{
  "train_examples": 194171,
  "horizontal_flip": true,
  "widths": [160, 272, 480],
  "eps": 1e-10
}
Rows from block 3 of a small image classifier, named by matrix and row number. Rows with one number belong to one channel. Each number is 200 + 40 x the weight over its row's rms, rounded and kept within 0 to 999. All counts start at 0. After the name is the row's rms in percent of the matrix's.
After each channel's rows are labels from the 100 images, of 14848, where the channel reaches its highest value: "responds to" is what is common among them; "colour at peak" is the nearest of a few named colours to the mean colour under the peak. Only what is clearly more common there than usual is listed. The data: microscope photos of single blood and bone marrow cells. In brackets: how many of the 100, against the usual share in percent.
# p10: first pointwise conv (model.blocks.3.p1.0.weight, 136x160x1x1), inputs 0-79
# p20: second pointwise conv (model.blocks.3.p2.0.weight, 136x136x1x1, transposed), outputs 0-135

p10.48,092,221,178,139,244,217,181,248,171,190,217,272,267,148,189,229,202,238,162,116,197,189,128,233,193,203,151,215,183,222,218,170,148,221,289,228,199,228,207,204,152,111,166,178,137,173,113,149,152,185,166,181,197,209,187,205,206,160,227,249,178,167,139,230,198,161,196,265,180,213,159,90,116,210,195,192,145,191,150,172,119
p20.48,100,246,200,168,278,235,171,210,169,252,195,156,167,189,210,181,173,184,303,170,310,232,169,279,167,178,158,238,161,159,216,152,176,167,195,253,192,151,216,303,180,152,106,239,185,197,195,275,285,145,203,248,236,155,163,238,241,235,179,167,276,214,143,206,176,247,203,161,193,201,120,164,188,230,166,210,172,174,194,171,212,240,207,212,221,178,271,191,189,203,158,147,162,207,161,223,181,202,159,126,200,170,122,213,209,173,178,234,183,194,265,259,245,183,214,135,170,132,215,186,238,200,192,150,197,193,200,195,219,154,141,239,226,215,176,245,209
responds to: cell type: artefact (26 vs 9.8)
colour at peak: purple (57 vs 18)

p10.26,090,236,213,180,199,179,163,168,203,257,172,173,277,166,269,172,156,161,198,240,244,270,189,208,188,234,242,214,168,178,162,224,141,274,258,233,224,205,151,206,187,240,132,259,201,202,130,213,202,254,147,229,241,185,210,232,157,279,225,176,180,175,225,193,203,245,231,251,156,196,149,215,119,238,139,172,166,175,235,264,236
p20.26,095,248,113,166,206,245,136,260,178,240,203,147,191,202,192,158,158,220,235,180,230,214,178,251,250,137,249,224,170,264,136,167,156,181,280,236,189,169,220,217,157,201,180,286,191,194,242,234,227,179,193,226,206,261,217,242,301,223,198,206,229,192,162,282,144,223,278,207,190,167,199,181,190,146,232,145,272,222,219,187,204,206,180,201,176,236,212,180,200,169,283,246,164,183,261,237,256,205,177,162,171,301,145,195,211,270,270,178,197,192,185,185,198,144,196,266,156,250,188,234,279,249,187,261,204,183,131,199,190,193,182,212,160,189,169,234,228
responds to: smear: peripheral blood (100 vs 16.2)
colour at peak: pink (50 vs 20.8)

p10.65,098,203,188,199,174,185,230,246,212,182,208,224,271,152,246,170,239,184,189,184,234,207,200,251,187,206,201,215,174,231,178,248,195,212,239,203,280,180,196,299,177,257,209,198,187,244,117,188,176,175,171,227,248,226,172,236,191,122,242,233,229,173,291,212,120,184,206,230,202,255,261,155,184,178,154,245,155,188,173,253,178
p20.65,115,206,118,172,186,233,183,258,171,169,178,184,213,247,215,163,179,196,233,181,219,180,188,151,216,151,210,177,185,281,150,162,225,191,258,160,249,147,245,254,188,184,178,220,188,195,164,186,189,174,180,206,173,260,225,210,240,167,182,239,178,159,152,261,144,220,206,182,190,197,231,194,197,203,239,123,269,249,238,187,193,171,214,239,210,248,147,230,207,245,293,271,188,145,240,126,292,206,209,214,204,245,228,250,217,243,254,142,170,261,207,180,178,162,223,265,183,279,232,216,215,150,127,305,215,123,149,121,188,242,223,223,190,147,210,180,149
responds to: cell type: artefact (25 vs 9.8)
colour at peak: pink (55 vs 20.8)

p10.38,099,171,240,191,177,152,194,187,223,190,213,136,167,238,197,179,184,170,273,171,248,144,252,156,320,210,255,276,200,171,289,156,226,201,156,174,182,194,238,113,229,197,180,242,267,168,193,216,180,212,270,306,209,251,216,195,225,149,159,183,221,253,222,186,229,164,213,224,219,212,244,192,224,139,212,125,266,188,194,183,231
p20.38,088,186,196,228,160,196,243,221,191,163,167,220,228,229,132,248,240,189,168,187,161,220,198,199,208,197,170,114,234,259,153,249,188,217,238,121,290,127,189,220,252,205,191,177,125,183,181,191,244,201,138,119,102,223,147,168,126,145,211,148,208,258,213,181,192,151,169,196,177,175,151,203,240,165,284,155,204,164,239,253,263,279,181,165,213,235,183,221,156,267,249,239,154,125,185,227,218,145,221,177,203,217,257,217,204,256,222,200,223,202,160,233,221,235,216,276,227,269,184,121,229,132,197,207,188,208,199,182,225,224,217,233,209,152,241,173,216
responds to: smear: peripheral blood (100 vs 16.2); cell type: segmented neutrophil (60 vs 20)
colour at peak: pink (73 vs 20.8)

p10.75,092,151,254,210,246,239,220,220,182,171,307,194,192,217,178,284,187,237,207,201,272,132,332,202,218,215,295,229,201,221,212,245,177,184,229,197,181,176,253,168,213,219,203,204,233,195,115,276,207,169,250,212,285,215,202,196,194,184,236,193,208,222,206,286,220,184,192,191,154,122,117,248,167,163,241,174,206,142,219,199,163
p20.75,089,253,198,172,177,175,175,204,176,197,201,210,266,188,119,249,221,197,238,163,266,185,188,243,257,164,251,222,177,158,156,258,172,155,154,174,230,178,235,164,184,183,145,267,134,245,189,270,251,204,198,182,165,222,204,153,153,174,173,181,241,268,197,276,152,198,243,124,207,191,239,109,266,216,236,165,167,188,189,292,228,189,199,164,214,157,194,227,207,232,182,160,186,235,200,187,176,224,232,174,232,175,156,78,167,181,121,207,193,176,243,220,191,193,127,172,106,147,188,245,233,202,248,184,191,205,139,189,124,181,255,147,238,223,175,221,221
responds to: smear: peripheral blood (100 vs 16.2); cell type: segmented neutrophil (57 vs 20)
colour at peak: white (73 vs 25.5)

p10.133,103,127,233,145,249,175,218,135,153,167,191,127,206,231,178,172,195,173,215,201,203,166,199,157,222,108,204,190,196,227,226,153,171,126,209,219,172,190,197,150,222,266,268,187,217,201,181,143,192,178,207,175,168,194,184,193,149,179,174,146,225,133,180,154,209,176,207,214,212,154,201,140,156,146,238,171,196,180,142,156,144
p20.133,095,137,216,173,155,134,226,206,250,195,159,169,240,205,209,240,185,225,132,265,161,195,239,169,211,148,153,172,254,254,233,221,241,274,281,168,201,247,168,148,180,225,227,115,209,230,167,116,132,238,165,197,172,246,230,234,203,190,199,209,152,212,194,108,241,141,180,194,133,170,227,254,152,203,194,237,228,277,241,233,207,162,192,172,189,241,218,240,272,221,241,261,247,207,215,220,249,201,224,250,213,245,252,230,240,243,229,149,206,311,191,148,190,161,189,256,163,256,213,215,213,189,203,260,220,234,129,231,222,230,202,251,204,191,209,177,171
responds to: smear: peripheral blood (100 vs 16.2); cell type: myeloblast (25 vs 1.9)
colour at peak: white (100 vs 25.5)

p10.96,104,247,190,170,243,198,161,212,159,227,225,191,123,139,192,212,107,215,154,234,133,195,117,189,155,216,86,158,181,193,196,221,152,215,219,183,131,179,222,275,190,173,191,134,171,155,160,220,196,241,142,176,166,160,166,165,122,234,225,227,222,164,197,193,191,215,205,220,197,231,161,201,149,242,217,237,180,113,176,222,253
p20.96,090,215,215,207,226,268,257,187,215,179,132,232,232,166,168,251,252,232,212,230,216,216,271,189,195,264,167,193,228,260,206,236,172,235,226,219,235,184,190,186,241,156,164,215,168,192,114,193,186,155,185,138,177,200,163,181,286,206,137,146,248,150,183,203,180,198,234,205,164,210,173,192,280,207,194,194,187,202,227,284,260,169,166,243,221,212,77,258,150,289,229,210,205,185,224,175,200,220,251,241,225,204,245,130,159,167,219,253,217,200,158,239,256,233,157,218,189,249,167,177,194,86,177,228,146,260,154,259,202,213,205,206,145,127,234,238,180
responds to: cell type: segmented neutrophil (40 vs 20)
colour at peak: pink (51 vs 20.8)

p10.105,101,156,251,189,236,80,218,162,224,192,229,172,231,189,241,176,183,153,218,188,218,78,163,168,266,185,206,206,234,174,223,170,213,172,187,184,170,210,273,152,251,172,219,263,234,160,231,245,212,173,182,306,181,214,251,153,183,177,226,175,255,222,196,233,245,178,253,265,206,150,216,240,207,167,234,105,217,168,247,164,235
p20.105,082,229,193,172,170,284,144,112,173,227,186,241,200,137,247,266,164,242,220,149,211,205,155,220,261,160,202,198,155,164,169,146,262,144,159,199,169,184,207,173,200,164,206,274,236,274,194,233,248,229,224,173,204,158,261,259,274,266,205,162,199,233,163,281,168,200,246,194,194,238,193,174,187,226,201,256,197,238,266,196,189,169,223,132,250,220,197,241,179,219,148,183,241,180,141,251,157,254,175,288,261,179,186,196,174,129,226,226,208,227,264,233,258,240,250,120,198,170,240,148,204,200,201,187,171,249,217,288,214,230,222,186,234,209,192,210,181
responds to: smear: peripheral blood (100 vs 16.2); cell type: segmented neutrophil (88 vs 20)
colour at peak: purple (67 vs 18)

p10.37,097,193,162,238,211,145,273,322,249,231,234,236,221,174,233,201,183,189,213,137,153,213,179,274,184,219,164,163,236,186,240,186,150,215,250,105,235,267,200,288,212,248,177,198,185,183,257,169,203,194,205,233,158,175,158,193,226,189,214,312,224,201,201,179,176,178,211,178,130,229,231,152,209,207,217,279,189,181,191,167,144
p20.37,141,239,161,126,161,229,135,109,132,255,195,159,156,120,222,179,160,244,205,157,187,257,111,239,156,158,233,251,133,165,140,129,167,151,148,236,165,181,173,161,164,225,131,221,216,172,230,237,233,203,195,173,200,140,195,198,194,184,183,149,212,187,174,197,171,221,226,172,179,177,148,132,197,180,210,196,156,157,140,186,180,209,157,199,180,154,210,175,154,193,145,155,171,234,123,207,116,225,166,166,178,146,151,164,118,146,164,179,209,166,208,210,241,174,178,111,178,153,170,136,248,209,220,158,175,168,166,173,167,148,175,178,196,209,172,243,198
responds to: cell type: artefact (27 vs 9.8)
colour at peak: pink (49 vs 20.8)