config.toml
image_size = 32
targets = ["smear"]
num_classes = 2
norm = "batchnorm"
depths = [3, 3, 3]
stem = "deep"
mixing = "cutmix"
init = "lecun_normal"
learning_rate = 0.0016
epochs = 39.6
Rows from block 3 of a small image classifier, named by matrix and row number. Each number is 200 + 20 x the weight over its row's rms, rounded and kept within 0 to 999. All counts start at 0.
After each channel's rows are labels from the 100 images, of 14848, where the channel reaches its highest value: "strongest on" is what is common among them. Only what is clearly more common there than usual is listed. The data: microscope photos of single blood and bone marrow cells.
# p10: first pointwise conv (model.blocks.3.p1.0.weight, 136x160x1x1), inputs 80-159

p10.131,212,177,206,171,245,196,209,203,184,220,215,191,214,191,194,244,250,209,196,184,207,201,220,186,203,185,229,248,197,215,219,220,164,174,241,219,203,205,200,192,229,223,198,228,197,213,215,209,210,187,205,203,217,217,213,220,230,218,201,184,194,222,190,216,176,195,208,187,229,214,195,155,221,198,207,181,221,215,194,231
strongest on: smear: peripheral blood; cell type: segmented neutrophil

p10.100,193,172,213,208,208,211,221,183,176,186,204,214,209,200,186,199,191,198,225,185,196,151,202,195,174,180,204,220,187,197,172,196,197,221,184,202,183,205,203,191,176,201,222,169,176,194,220,182,210,194,213,192,182,178,203,175,166,187,203,178,240,209,204,192,207,193,216,189,201,172,183,210,180,205,152,210,180,212,199,190
strongest on: smear: peripheral blood; cell type: segmented neutrophil

p10.9,220,218,173,196,219,180,176,172,193,225,207,213,221,181,210,226,217,231,209,189,201,207,193,200,197,211,224,215,178,209,207,245,172,221,197,200,218,216,207,213,207,220,226,205,193,222,210,216,209,232,181,222,212,214,191,195,206,176,186,202,210,174,215,223,184,211,197,215,191,222,201,236,201,196,188,215,216,228,175,235
strongest on: smear: peripheral blood; cell type: segmented neutrophil

p10.94,217,214,216,192,231,192,216,222,211,198,229,201,199,197,220,232,203,189,244,174,211,203,217,183,218,201,231,223,218,231,217,229,176,212,241,197,212,168,217,207,216,187,188,193,213,170,202,209,205,187,213,203,229,208,212,210,216,220,199,203,210,216,191,190,207,201,193,220,205,219,210,189,210,217,236,231,229,201,207,211
strongest on: smear: peripheral blood; cell type: segmented neutrophil

p10.45,203,170,186,222,238,178,187,188,187,204,205,185,218,193,241,198,197,191,226,190,198,192,205,209,200,201,189,205,237,186,207,208,214,217,190,212,213,176,227,212,201,248,190,177,225,177,175,189,192,201,194,236,211,218,189,176,197,175,201,211,198,190,172,199,199,193,186,175,205,149,181,178,204,209,195,243,231,174,192,189
strongest on: smear: peripheral blood; cell type: segmented neutrophil

p10.105,210,219,192,217,196,175,167,208,199,222,221,208,190,187,194,224,202,206,176,212,208,218,161,217,201,225,212,221,159,196,162,208,189,223,210,214,204,198,171,201,192,209,208,192,169,220,188,217,189,235,174,221,175,214,184,230,179,218,158,212,167,220,211,196,184,216,214,224,169,215,202,214,211,196,164,195,167,198,186,211
strongest on: smear: peripheral blood; cell type: segmented neutrophil

p10.5,198,233,180,227,193,185,154,203,201,221,191,254,195,194,195,205,202,208,193,197,221,209,150,190,216,196,194,236,189,217,140,192,188,229,192,214,195,214,180,175,217,207,194,180,175,194,179,190,176,196,172,200,169,196,168,186,187,182,164,222,176,197,209,212,201,205,217,179,175,189,178,191,213,186,179,197,222,179,179,186
strongest on: smear: peripheral blood; cell type: segmented neutrophil

p10.18,188,215,211,167,206,195,222,197,203,215,212,217,206,189,199,226,236,210,212,165,215,198,206,197,236,189,237,223,205,199,206,209,179,210,221,197,203,217,200,181,217,216,193,217,220,212,239,220,180,196,224,193,229,219,238,208,198,209,218,161,182,176,201,216,198,204,215,187,204,244,217,232,201,163,193,201,234,189,191,235
strongest on: smear: peripheral blood; cell type: segmented neutrophil

p10.39,205,190,200,234,198,224,220,203,230,223,185,194,221,222,202,186,240,185,197,160,186,180,222,147,233,192,203,200,191,204,230,174,224,182,199,193,234,210,185,181,246,190,203,188,196,189,227,205,176,200,238,202,234,194,232,225,210,212,233,195,211,213,211,202,212,186,204,171,188,218,209,200,238,206,210,184,231,178,234,201
strongest on: smear: peripheral blood

p10.58,206,229,173,207,186,206,174,195,200,234,203,212,205,212,185,185,196,213,179,214,212,215,176,226,193,248,214,218,204,208,185,224,187,204,225,226,207,209,186,215,192,217,188,213,196,194,198,227,197,225,179,239,186,242,210,200,174,208,190,226,209,205,222,221,191,239,213,244,190,198,198,224,203,260,172,215,219,220,191,197
strongest on: smear: peripheral blood; cell type: segmented neutrophil

p10.134,225,202,208,221,203,207,211,176,224,201,196,222,156,193,190,206,155,165,171,187,178,205,211,201,205,202,165,202,176,217,228,198,222,229,174,192,214,203,197,216,203,208,199,200,178,169,210,219,208,168,199,213,157,184,226,203,192,203,190,186,232,185,191,179,225,171,192,220,170,183,157,194,228,208,196,233,195,216,188,187
strongest on: smear: peripheral blood; cell type: segmented neutrophil

p10.112,182,185,166,183,227,179,183,174,177,179,171,208,153,186,190,198,182,188,170,195,194,214,212,208,215,202,193,200,169,221,232,198,179,203,168,207,231,224,187,205,204,187,190,193,168,229,191,199,207,174,183,204,160,214,196,199,208,209,192,176,213,217,199,194,201,188,195,203,197,211,185,178,188,188,177,212,161,206,193,204
strongest on: smear: peripheral blood; cell type: segmented neutrophil

p10.89,205,220,172,199,170,214,173,188,223,177,196,205,191,217,203,200,201,187,185,170,180,196,191,210,188,213,202,234,185,201,198,211,202,199,205,180,172,194,203,193,190,206,196,171,173,205,189,176,187,219,170,178,221,182,173,201,197,175,179,193,182,193,199,178,189,196,142,186,164,197,198,251,170,187,214,211,194,189,183,171
strongest on: smear: peripheral blood

p10.81,207,195,174,194,166,179,187,189,170,202,236,218,226,181,205,232,205,159,203,205,209,197,174,209,172,210,175,226,197,194,178,195,190,186,172,184,222,211,190,197,195,216,254,187,204,202,201,190,236,190,188,177,190,189,198,177,195,197,179,166,199,173,195,210,184,157,190,247,209,207,194,168,189,181,201,196,184,216,187,205
strongest on: smear: peripheral blood; cell type: segmented neutrophil

p10.123,192,189,181,194,213,177,177,190,212,254,193,183,233,167,199,187,213,190,184,202,198,170,205,187,166,201,222,206,244,155,199,213,210,203,215,205,176,216,213,202,176,219,219,188,218,242,201,177,208,165,191,183,226,168,205,188,236,205,213,183,205,203,221,227,204,229,190,190,179,149,194,190,183,219,184,211,173,197,196,185
strongest on: smear: peripheral blood; cell type: segmented neutrophil

p10.3,208,256,207,223,202,222,208,178,225,199,183,228,145,220,169,207,163,222,240,148,190,188,222,200,209,217,216,211,225,248,214,231,186,188,221,181,195,208,202,172,210,205,207,198,203,204,210,196,212,208,205,210,170,217,202,193,189,213,175,198,202,230,208,212,196,164,216,215,214,229,189,241,212,198,170,221,226,206,205,214
strongest on: smear: peripheral blood; cell type: segmented neutrophil

p10.86,203,229,184,186,183,170,184,192,191,213,207,234,204,177,191,194,210,206,194,155,182,199,206,204,221,207,209,218,186,228,210,218,178,205,207,195,241,191,193,200,218,203,209,192,203,206,199,206,190,221,204,193,181,164,180,229,184,206,201,212,196,185,178,235,158,223,205,229,191,219,190,263,220,204,198,247,182,197,203,186
strongest on: smear: peripheral blood; cell type: segmented neutrophil

p10.102,204,228,190,208,205,200,213,190,181,190,217,205,185,206,201,192,228,243,222,185,197,236,200,209,227,199,205,184,229,215,207,212,171,211,205,198,188,183,200,174,220,186,208,196,212,230,194,199,198,191,217,219,231,190,198,209,234,214,213,199,205,167,214,188,189,198,184,205,196,235,209,213,239,171,181,236,252,213,202,231
strongest on: smear: peripheral blood; cell type: segmented neutrophil

p10.107,202,182,224,240,220,234,190,205,184,206,164,197,170,225,201,195,146,179,254,220,160,190,202,213,190,182,192,196,225,212,185,212,197,204,222,208,184,185,193,201,181,215,214,159,222,199,211,186,203,200,201,199,187,230,202,140,184,196,185,169,231,200,244,195,178,153,215,204,236,183,205,188,182,192,188,219,187,178,210,187
strongest on: smear: peripheral blood

p10.49,197,219,199,190,141,210,193,197,196,206,198,207,201,187,234,207,175,209,231,172,185,179,211,214,201,207,212,209,231,219,179,198,180,209,227,193,212,226,227,189,202,225,181,223,238,203,203,180,234,194,186,190,218,219,174,185,128,196,201,227,159,187,180,204,208,210,183,189,204,201,211,182,184,206,200,210,218,218,205,208
strongest on: smear: peripheral blood; cell type: segmented neutrophil

p10.29,179,184,222,240,243,228,220,218,161,195,198,178,200,208,211,211,199,179,254,189,191,224,233,219,221,199,201,200,227,218,193,205,202,211,200,187,207,208,233,214,215,229,194,214,224,179,217,203,243,214,208,200,191,235,239,154,209,196,207,208,210,181,253,214,198,181,227,202,220,194,191,183,199,215,209,210,247,195,195,205
strongest on: smear: peripheral blood; cell type: segmented neutrophil

p10.43,188,193,195,235,200,218,214,188,182,223,212,185,220,217,179,237,183,193,222,199,196,194,206,217,197,208,177,196,224,206,249,196,201,209,201,179,221,204,222,220,199,208,208,200,242,158,215,212,216,186,201,201,190,207,196,181,181,214,208,212,240,176,224,204,191,177,223,240,214,191,215,185,206,217,213,202,237,223,219,182
strongest on: smear: peripheral blood; cell type: segmented neutrophil

p10.83,210,247,150,194,223,188,144,188,204,221,206,235,187,199,212,192,198,185,171,197,184,220,198,209,206,210,207,215,177,207,200,226,190,198,202,220,230,180,196,190,221,224,203,167,180,206,195,190,192,194,173,220,187,186,183,224,197,193,178,237,186,198,166,198,187,217,225,179,181,184,184,217,218,207,180,196,197,173,170,180
strongest on: smear: peripheral blood; cell type: segmented neutrophil

p10.80,168,196,195,186,205,203,204,231,198,227,197,179,231,193,236,197,185,205,186,207,218,197,192,191,213,215,208,198,221,180,218,210,194,200,194,201,201,182,242,199,197,224,157,178,201,193,179,183,228,214,212,217,217,228,189,198,212,193,202,223,202,198,151,217,190,207,225,190,172,176,196,163,202,204,208,188,226,189,167,181
strongest on: smear: peripheral blood; cell type: segmented neutrophil

p10.99,172,188,204,208,182,215,220,229,184,208,235,196,210,228,217,232,211,169,232,191,216,212,198,179,212,198,164,215,221,212,212,182,195,197,209,162,178,207,223,195,201,215,206,194,215,188,191,214,225,211,223,190,200,239,211,229,175,210,208,189,213,213,225,234,189,181,194,232,220,183,218,170,210,204,244,192,242,203,218,193
strongest on: smear: peripheral blood; cell type: segmented neutrophil

p10.57,215,188,213,165,153,181,201,222,179,215,193,198,218,190,175,202,200,165,200,239,191,204,189,216,180,197,204,216,159,212,185,212,192,221,179,172,195,195,198,169,168,216,203,174,153,214,203,173,202,229,194,156,185,189,175,209,164,200,179,199,203,235,199,225,216,191,217,220,173,207,199,205,181,200,195,202,174,169,204,175
strongest on: smear: peripheral blood; cell type: segmented neutrophil

p10.48,201,198,235,198,183,210,241,231,187,201,228,211,194,200,211,173,199,187,215,207,225,214,193,190,178,174,180,193,194,197,174,161,194,199,175,184,180,198,194,149,176,195,185,170,182,177,210,183,231,207,226,183,187,184,206,180,180,201,219,221,204,180,228,181,178,184,232,215,203,181,203,171,193,199,201,177,214,180,224,191
strongest on: cell type: artefact

p10.84,210,230,176,187,186,183,174,216,181,200,164,225,225,175,198,205,226,206,199,185,194,198,170,189,219,218,190,220,154,174,167,177,180,189,177,209,213,239,200,201,209,202,204,202,153,217,193,196,179,213,199,199,200,202,199,181,162,167,167,190,190,185,210,215,182,195,195,195,157,220,207,237,204,164,195,214,161,223,197,194
strongest on: smear: peripheral blood; cell type: segmented neutrophil

p10.59,218,220,195,182,215,205,221,189,195,221,222,230,216,197,216,217,209,265,210,148,208,234,216,216,204,181,218,206,203,231,216,216,175,222,213,169,220,211,214,195,207,223,214,199,221,202,216,221,219,209,215,194,214,211,187,209,210,233,205,217,220,202,215,234,193,192,199,202,214,215,211,218,206,200,205,230,205,223,183,217
strongest on: smear: peripheral blood; cell type: segmented neutrophil

p10.77,217,218,196,220,194,201,204,245,245,183,172,185,213,206,209,184,223,181,191,159,208,227,200,157,215,213,224,199,202,193,219,192,243,176,194,222,228,216,185,166,220,190,205,181,215,188,218,226,179,211,205,236,181,192,202,211,220,220,203,214,224,213,177,216,238,188,180,192,192,193,193,192,234,197,195,144,206,180,211,176
strongest on: smear: peripheral blood

p10.127,198,156,188,168,218,165,178,186,188,223,145,203,182,153,176,207,221,181,195,208,196,176,208,187,218,163,204,233,199,210,220,167,233,195,195,219,217,194,194,188,209,218,217,258,184,211,189,190,171,171,183,199,185,210,194,215,206,173,163,200,180,214,179,178,229,192,199,171,195,193,161,149,179,205,192,204,222,188,188,178
strongest on: smear: peripheral blood; cell type: segmented neutrophil

p10.61,190,181,180,215,196,157,227,220,200,183,206,202,219,164,177,218,199,205,164,204,211,205,158,199,197,155,202,212,183,183,161,219,205,212,189,149,189,166,173,219,198,211,196,166,181,191,161,168,210,239,243,158,197,206,169,223,209,193,217,190,203,197,197,185,206,206,185,172,197,189,190,210,184,191,183,199,172,186,216,176
strongest on: smear: peripheral blood; cell type: segmented neutrophil

p10.16,182,218,198,194,139,180,199,189,198,209,203,159,236,172,242,214,193,211,215,181,189,184,181,192,196,222,192,210,243,172,176,192,188,218,185,186,194,211,224,207,198,210,206,191,246,224,186,181,222,177,181,206,219,215,194,195,161,190,199,212,150,177,177,187,212,221,156,191,188,222,204,187,183,183,208,192,221,221,192,225
strongest on: smear: peripheral blood; cell type: segmented neutrophil

p10.34,197,200,237,199,204,198,231,227,225,173,235,195,215,196,215,190,157,204,216,241,193,234,205,209,195,207,206,186,217,199,181,202,205,213,224,203,173,157,227,193,186,195,205,185,226,199,219,199,183,187,220,216,219,193,231,185,236,186,222,220,219,172,195,186,203,198,218,171,188,200,203,187,187,173,197,188,201,182,218,203
strongest on: cell type: artefact

p10.24,210,223,186,219,212,204,202,188,205,223,229,208,197,214,198,242,205,211,242,196,209,203,192,213,173,221,218,219,208,177,197,253,181,217,221,193,193,227,198,210,195,241,225,204,208,199,209,216,215,242,190,227,203,237,198,209,188,207,189,198,214,205,214,224,191,223,194,243,216,214,207,246,203,193,197,216,219,226,186,217
strongest on: smear: peripheral blood; cell type: segmented neutrophil

p10.37,205,186,168,195,183,188,189,223,183,203,175,192,190,187,203,186,214,187,194,185,179,214,159,191,224,179,187,218,207,201,190,199,222,202,196,183,219,210,175,170,219,187,203,163,203,194,166,183,204,206,218,172,207,143,175,199,194,193,185,212,188,185,210,198,195,194,190,206,191,177,231,193,218,216,234,219,191,178,276,178
strongest on: cell type: artefact

p10.17,208,232,162,206,193,181,165,174,199,208,177,233,235,177,185,219,226,211,182,148,204,204,215,194,207,224,210,228,216,210,216,220,177,211,214,216,230,213,171,202,219,191,211,204,202,181,209,198,203,231,182,234,206,211,189,183,209,193,201,232,222,183,183,207,182,220,187,188,204,214,181,236,214,217,186,204,223,207,185,192
strongest on: smear: peripheral blood; cell type: segmented neutrophil

p10.114,219,178,213,197,185,174,202,209,204,170,213,217,180,195,193,208,216,208,173,211,194,210,189,202,205,208,204,194,142,189,185,183,189,181,220,203,174,188,185,205,209,193,183,231,153,228,207,227,195,239,210,184,199,181,216,218,157,226,208,185,168,203,174,212,187,202,168,208,157,217,200,230,220,175,191,210,166,219,187,197
strongest on: smear: peripheral blood; cell type: segmented neutrophil

p10.42,185,192,172,218,252,214,195,191,183,204,191,182,159,215,167,205,188,200,179,184,171,198,210,202,203,202,200,190,170,202,200,190,220,226,183,221,205,193,187,205,199,200,223,223,188,223,210,233,215,205,191,215,194,233,225,199,230,210,193,176,246,230,242,214,198,176,195,212,187,209,195,211,178,207,215,198,185,236,228,200
strongest on: smear: peripheral blood; cell type: segmented neutrophil

p10.10,171,185,193,181,211,210,176,198,240,194,202,191,205,232,244,199,167,194,217,200,200,193,219,180,212,180,210,180,234,210,187,217,205,194,185,204,185,205,237,192,201,203,177,203,227,209,180,217,219,197,197,212,198,219,179,249,223,252,187,179,214,264,204,228,226,181,216,208,211,200,220,187,205,193,200,185,205,185,190,185
strongest on: smear: peripheral blood; cell type: segmented neutrophil

p10.65,181,187,204,186,190,243,229,263,224,204,214,169,215,227,265,174,228,197,197,178,195,215,191,177,239,188,195,194,205,202,195,187,200,186,191,196,192,211,231,176,244,218,201,207,191,202,203,201,194,213,227,193,224,203,198,231,215,251,223,211,182,220,206,218,200,191,200,204,196,198,233,180,229,183,243,193,211,186,216,212
strongest on: cell type: artefact

p10.125,218,233,178,180,210,187,187,171,177,224,203,226,214,182,199,227,221,249,178,218,205,231,175,227,201,207,188,197,177,220,191,207,183,217,185,194,213,188,207,221,205,238,221,209,210,222,177,199,214,223,181,191,205,220,194,178,230,181,191,207,197,166,219,229,182,211,207,210,179,224,205,243,199,187,183,223,211,234,176,225
strongest on: smear: peripheral blood; cell type: segmented neutrophil

p10.74,209,217,198,216,187,189,223,202,203,195,275,215,242,195,208,242,218,163,210,203,224,214,178,202,176,201,183,220,205,191,183,185,190,212,159,213,205,182,194,198,180,213,252,178,222,205,218,218,225,221,204,187,192,217,207,188,210,184,199,184,190,181,228,214,203,186,195,241,203,205,238,186,201,159,218,192,215,202,212,183
strongest on: smear: peripheral blood; cell type: segmented neutrophil

p10.55,181,192,188,188,187,185,191,200,211,195,186,211,185,199,179,200,216,184,182,202,195,195,210,229,224,202,221,225,170,175,218,204,203,201,235,224,199,206,184,202,222,214,218,179,175,188,214,191,188,192,194,210,196,180,190,212,208,209,196,183,188,237,180,224,207,217,211,178,199,146,163,195,233,173,198,198,175,194,165,156
strongest on: smear: peripheral blood; cell type: segmented neutrophil

p10.52,195,230,179,229,203,201,163,209,185,221,194,241,213,206,201,194,200,215,200,208,204,203,163,208,218,198,190,222,180,210,141,190,179,216,200,201,212,219,180,167,203,200,184,190,170,211,204,197,169,214,183,211,174,192,196,188,184,201,166,232,167,193,225,218,194,193,220,194,160,224,184,197,216,198,166,188,212,186,188,216
strongest on: smear: peripheral blood; cell type: segmented neutrophil

p10.44,204,192,207,194,203,210,219,180,241,201,206,201,198,231,207,197,136,209,207,200,204,181,219,195,185,192,203,188,229,203,168,214,196,191,209,193,190,191,208,202,173,202,194,196,209,210,178,234,196,192,229,203,185,202,175,230,207,253,209,177,219,257,195,215,216,173,224,223,212,201,197,190,195,197,195,173,203,184,167,199
strongest on: smear: peripheral blood; cell type: segmented neutrophil

p10.96,205,213,183,185,192,183,178,183,179,218,173,195,156,188,177,155,199,199,216,172,213,202,186,176,180,185,199,221,192,177,192,199,212,196,169,187,191,202,211,174,181,197,214,183,183,249,203,165,211,184,174,178,163,189,202,190,208,184,183,166,191,193,228,164,215,202,218,203,160,216,213,202,193,152,208,189,222,179,208,198
strongest on: cell type: segmented neutrophil

p10.98,195,197,197,198,188,193,229,251,186,209,197,203,194,187,215,174,201,184,191,209,202,228,170,180,205,194,171,211,201,196,194,173,194,199,174,196,185,198,183,161,209,198,201,161,197,176,186,195,222,220,243,206,185,184,182,201,184,204,228,227,197,209,228,188,178,198,204,186,215,176,225,190,211,218,256,188,200,178,249,177
strongest on: cell type: artefact

p10.121,223,219,181,213,186,215,194,227,234,198,170,174,197,211,225,201,212,203,196,164,226,213,209,176,208,206,237,207,183,155,231,208,223,172,211,226,211,214,209,171,218,213,229,174,192,228,216,217,203,200,191,232,212,203,194,182,218,223,202,202,208,212,194,223,219,203,194,191,195,183,196,191,211,180,187,119,223,200,204,203
strongest on: smear: peripheral blood

p10.129,152,200,211,197,191,219,201,226,156,191,190,168,193,220,198,220,154,190,176,210,211,234,176,236,212,188,220,201,186,218,174,223,215,189,232,193,192,208,174,214,194,205,164,198,206,197,216,214,227,183,217,212,194,212,216,168,214,174,203,205,205,213,236,230,191,216,177,190,214,172,220,166,165,227,201,221,188,196,244,189
strongest on: smear: peripheral blood; cell type: segmented neutrophil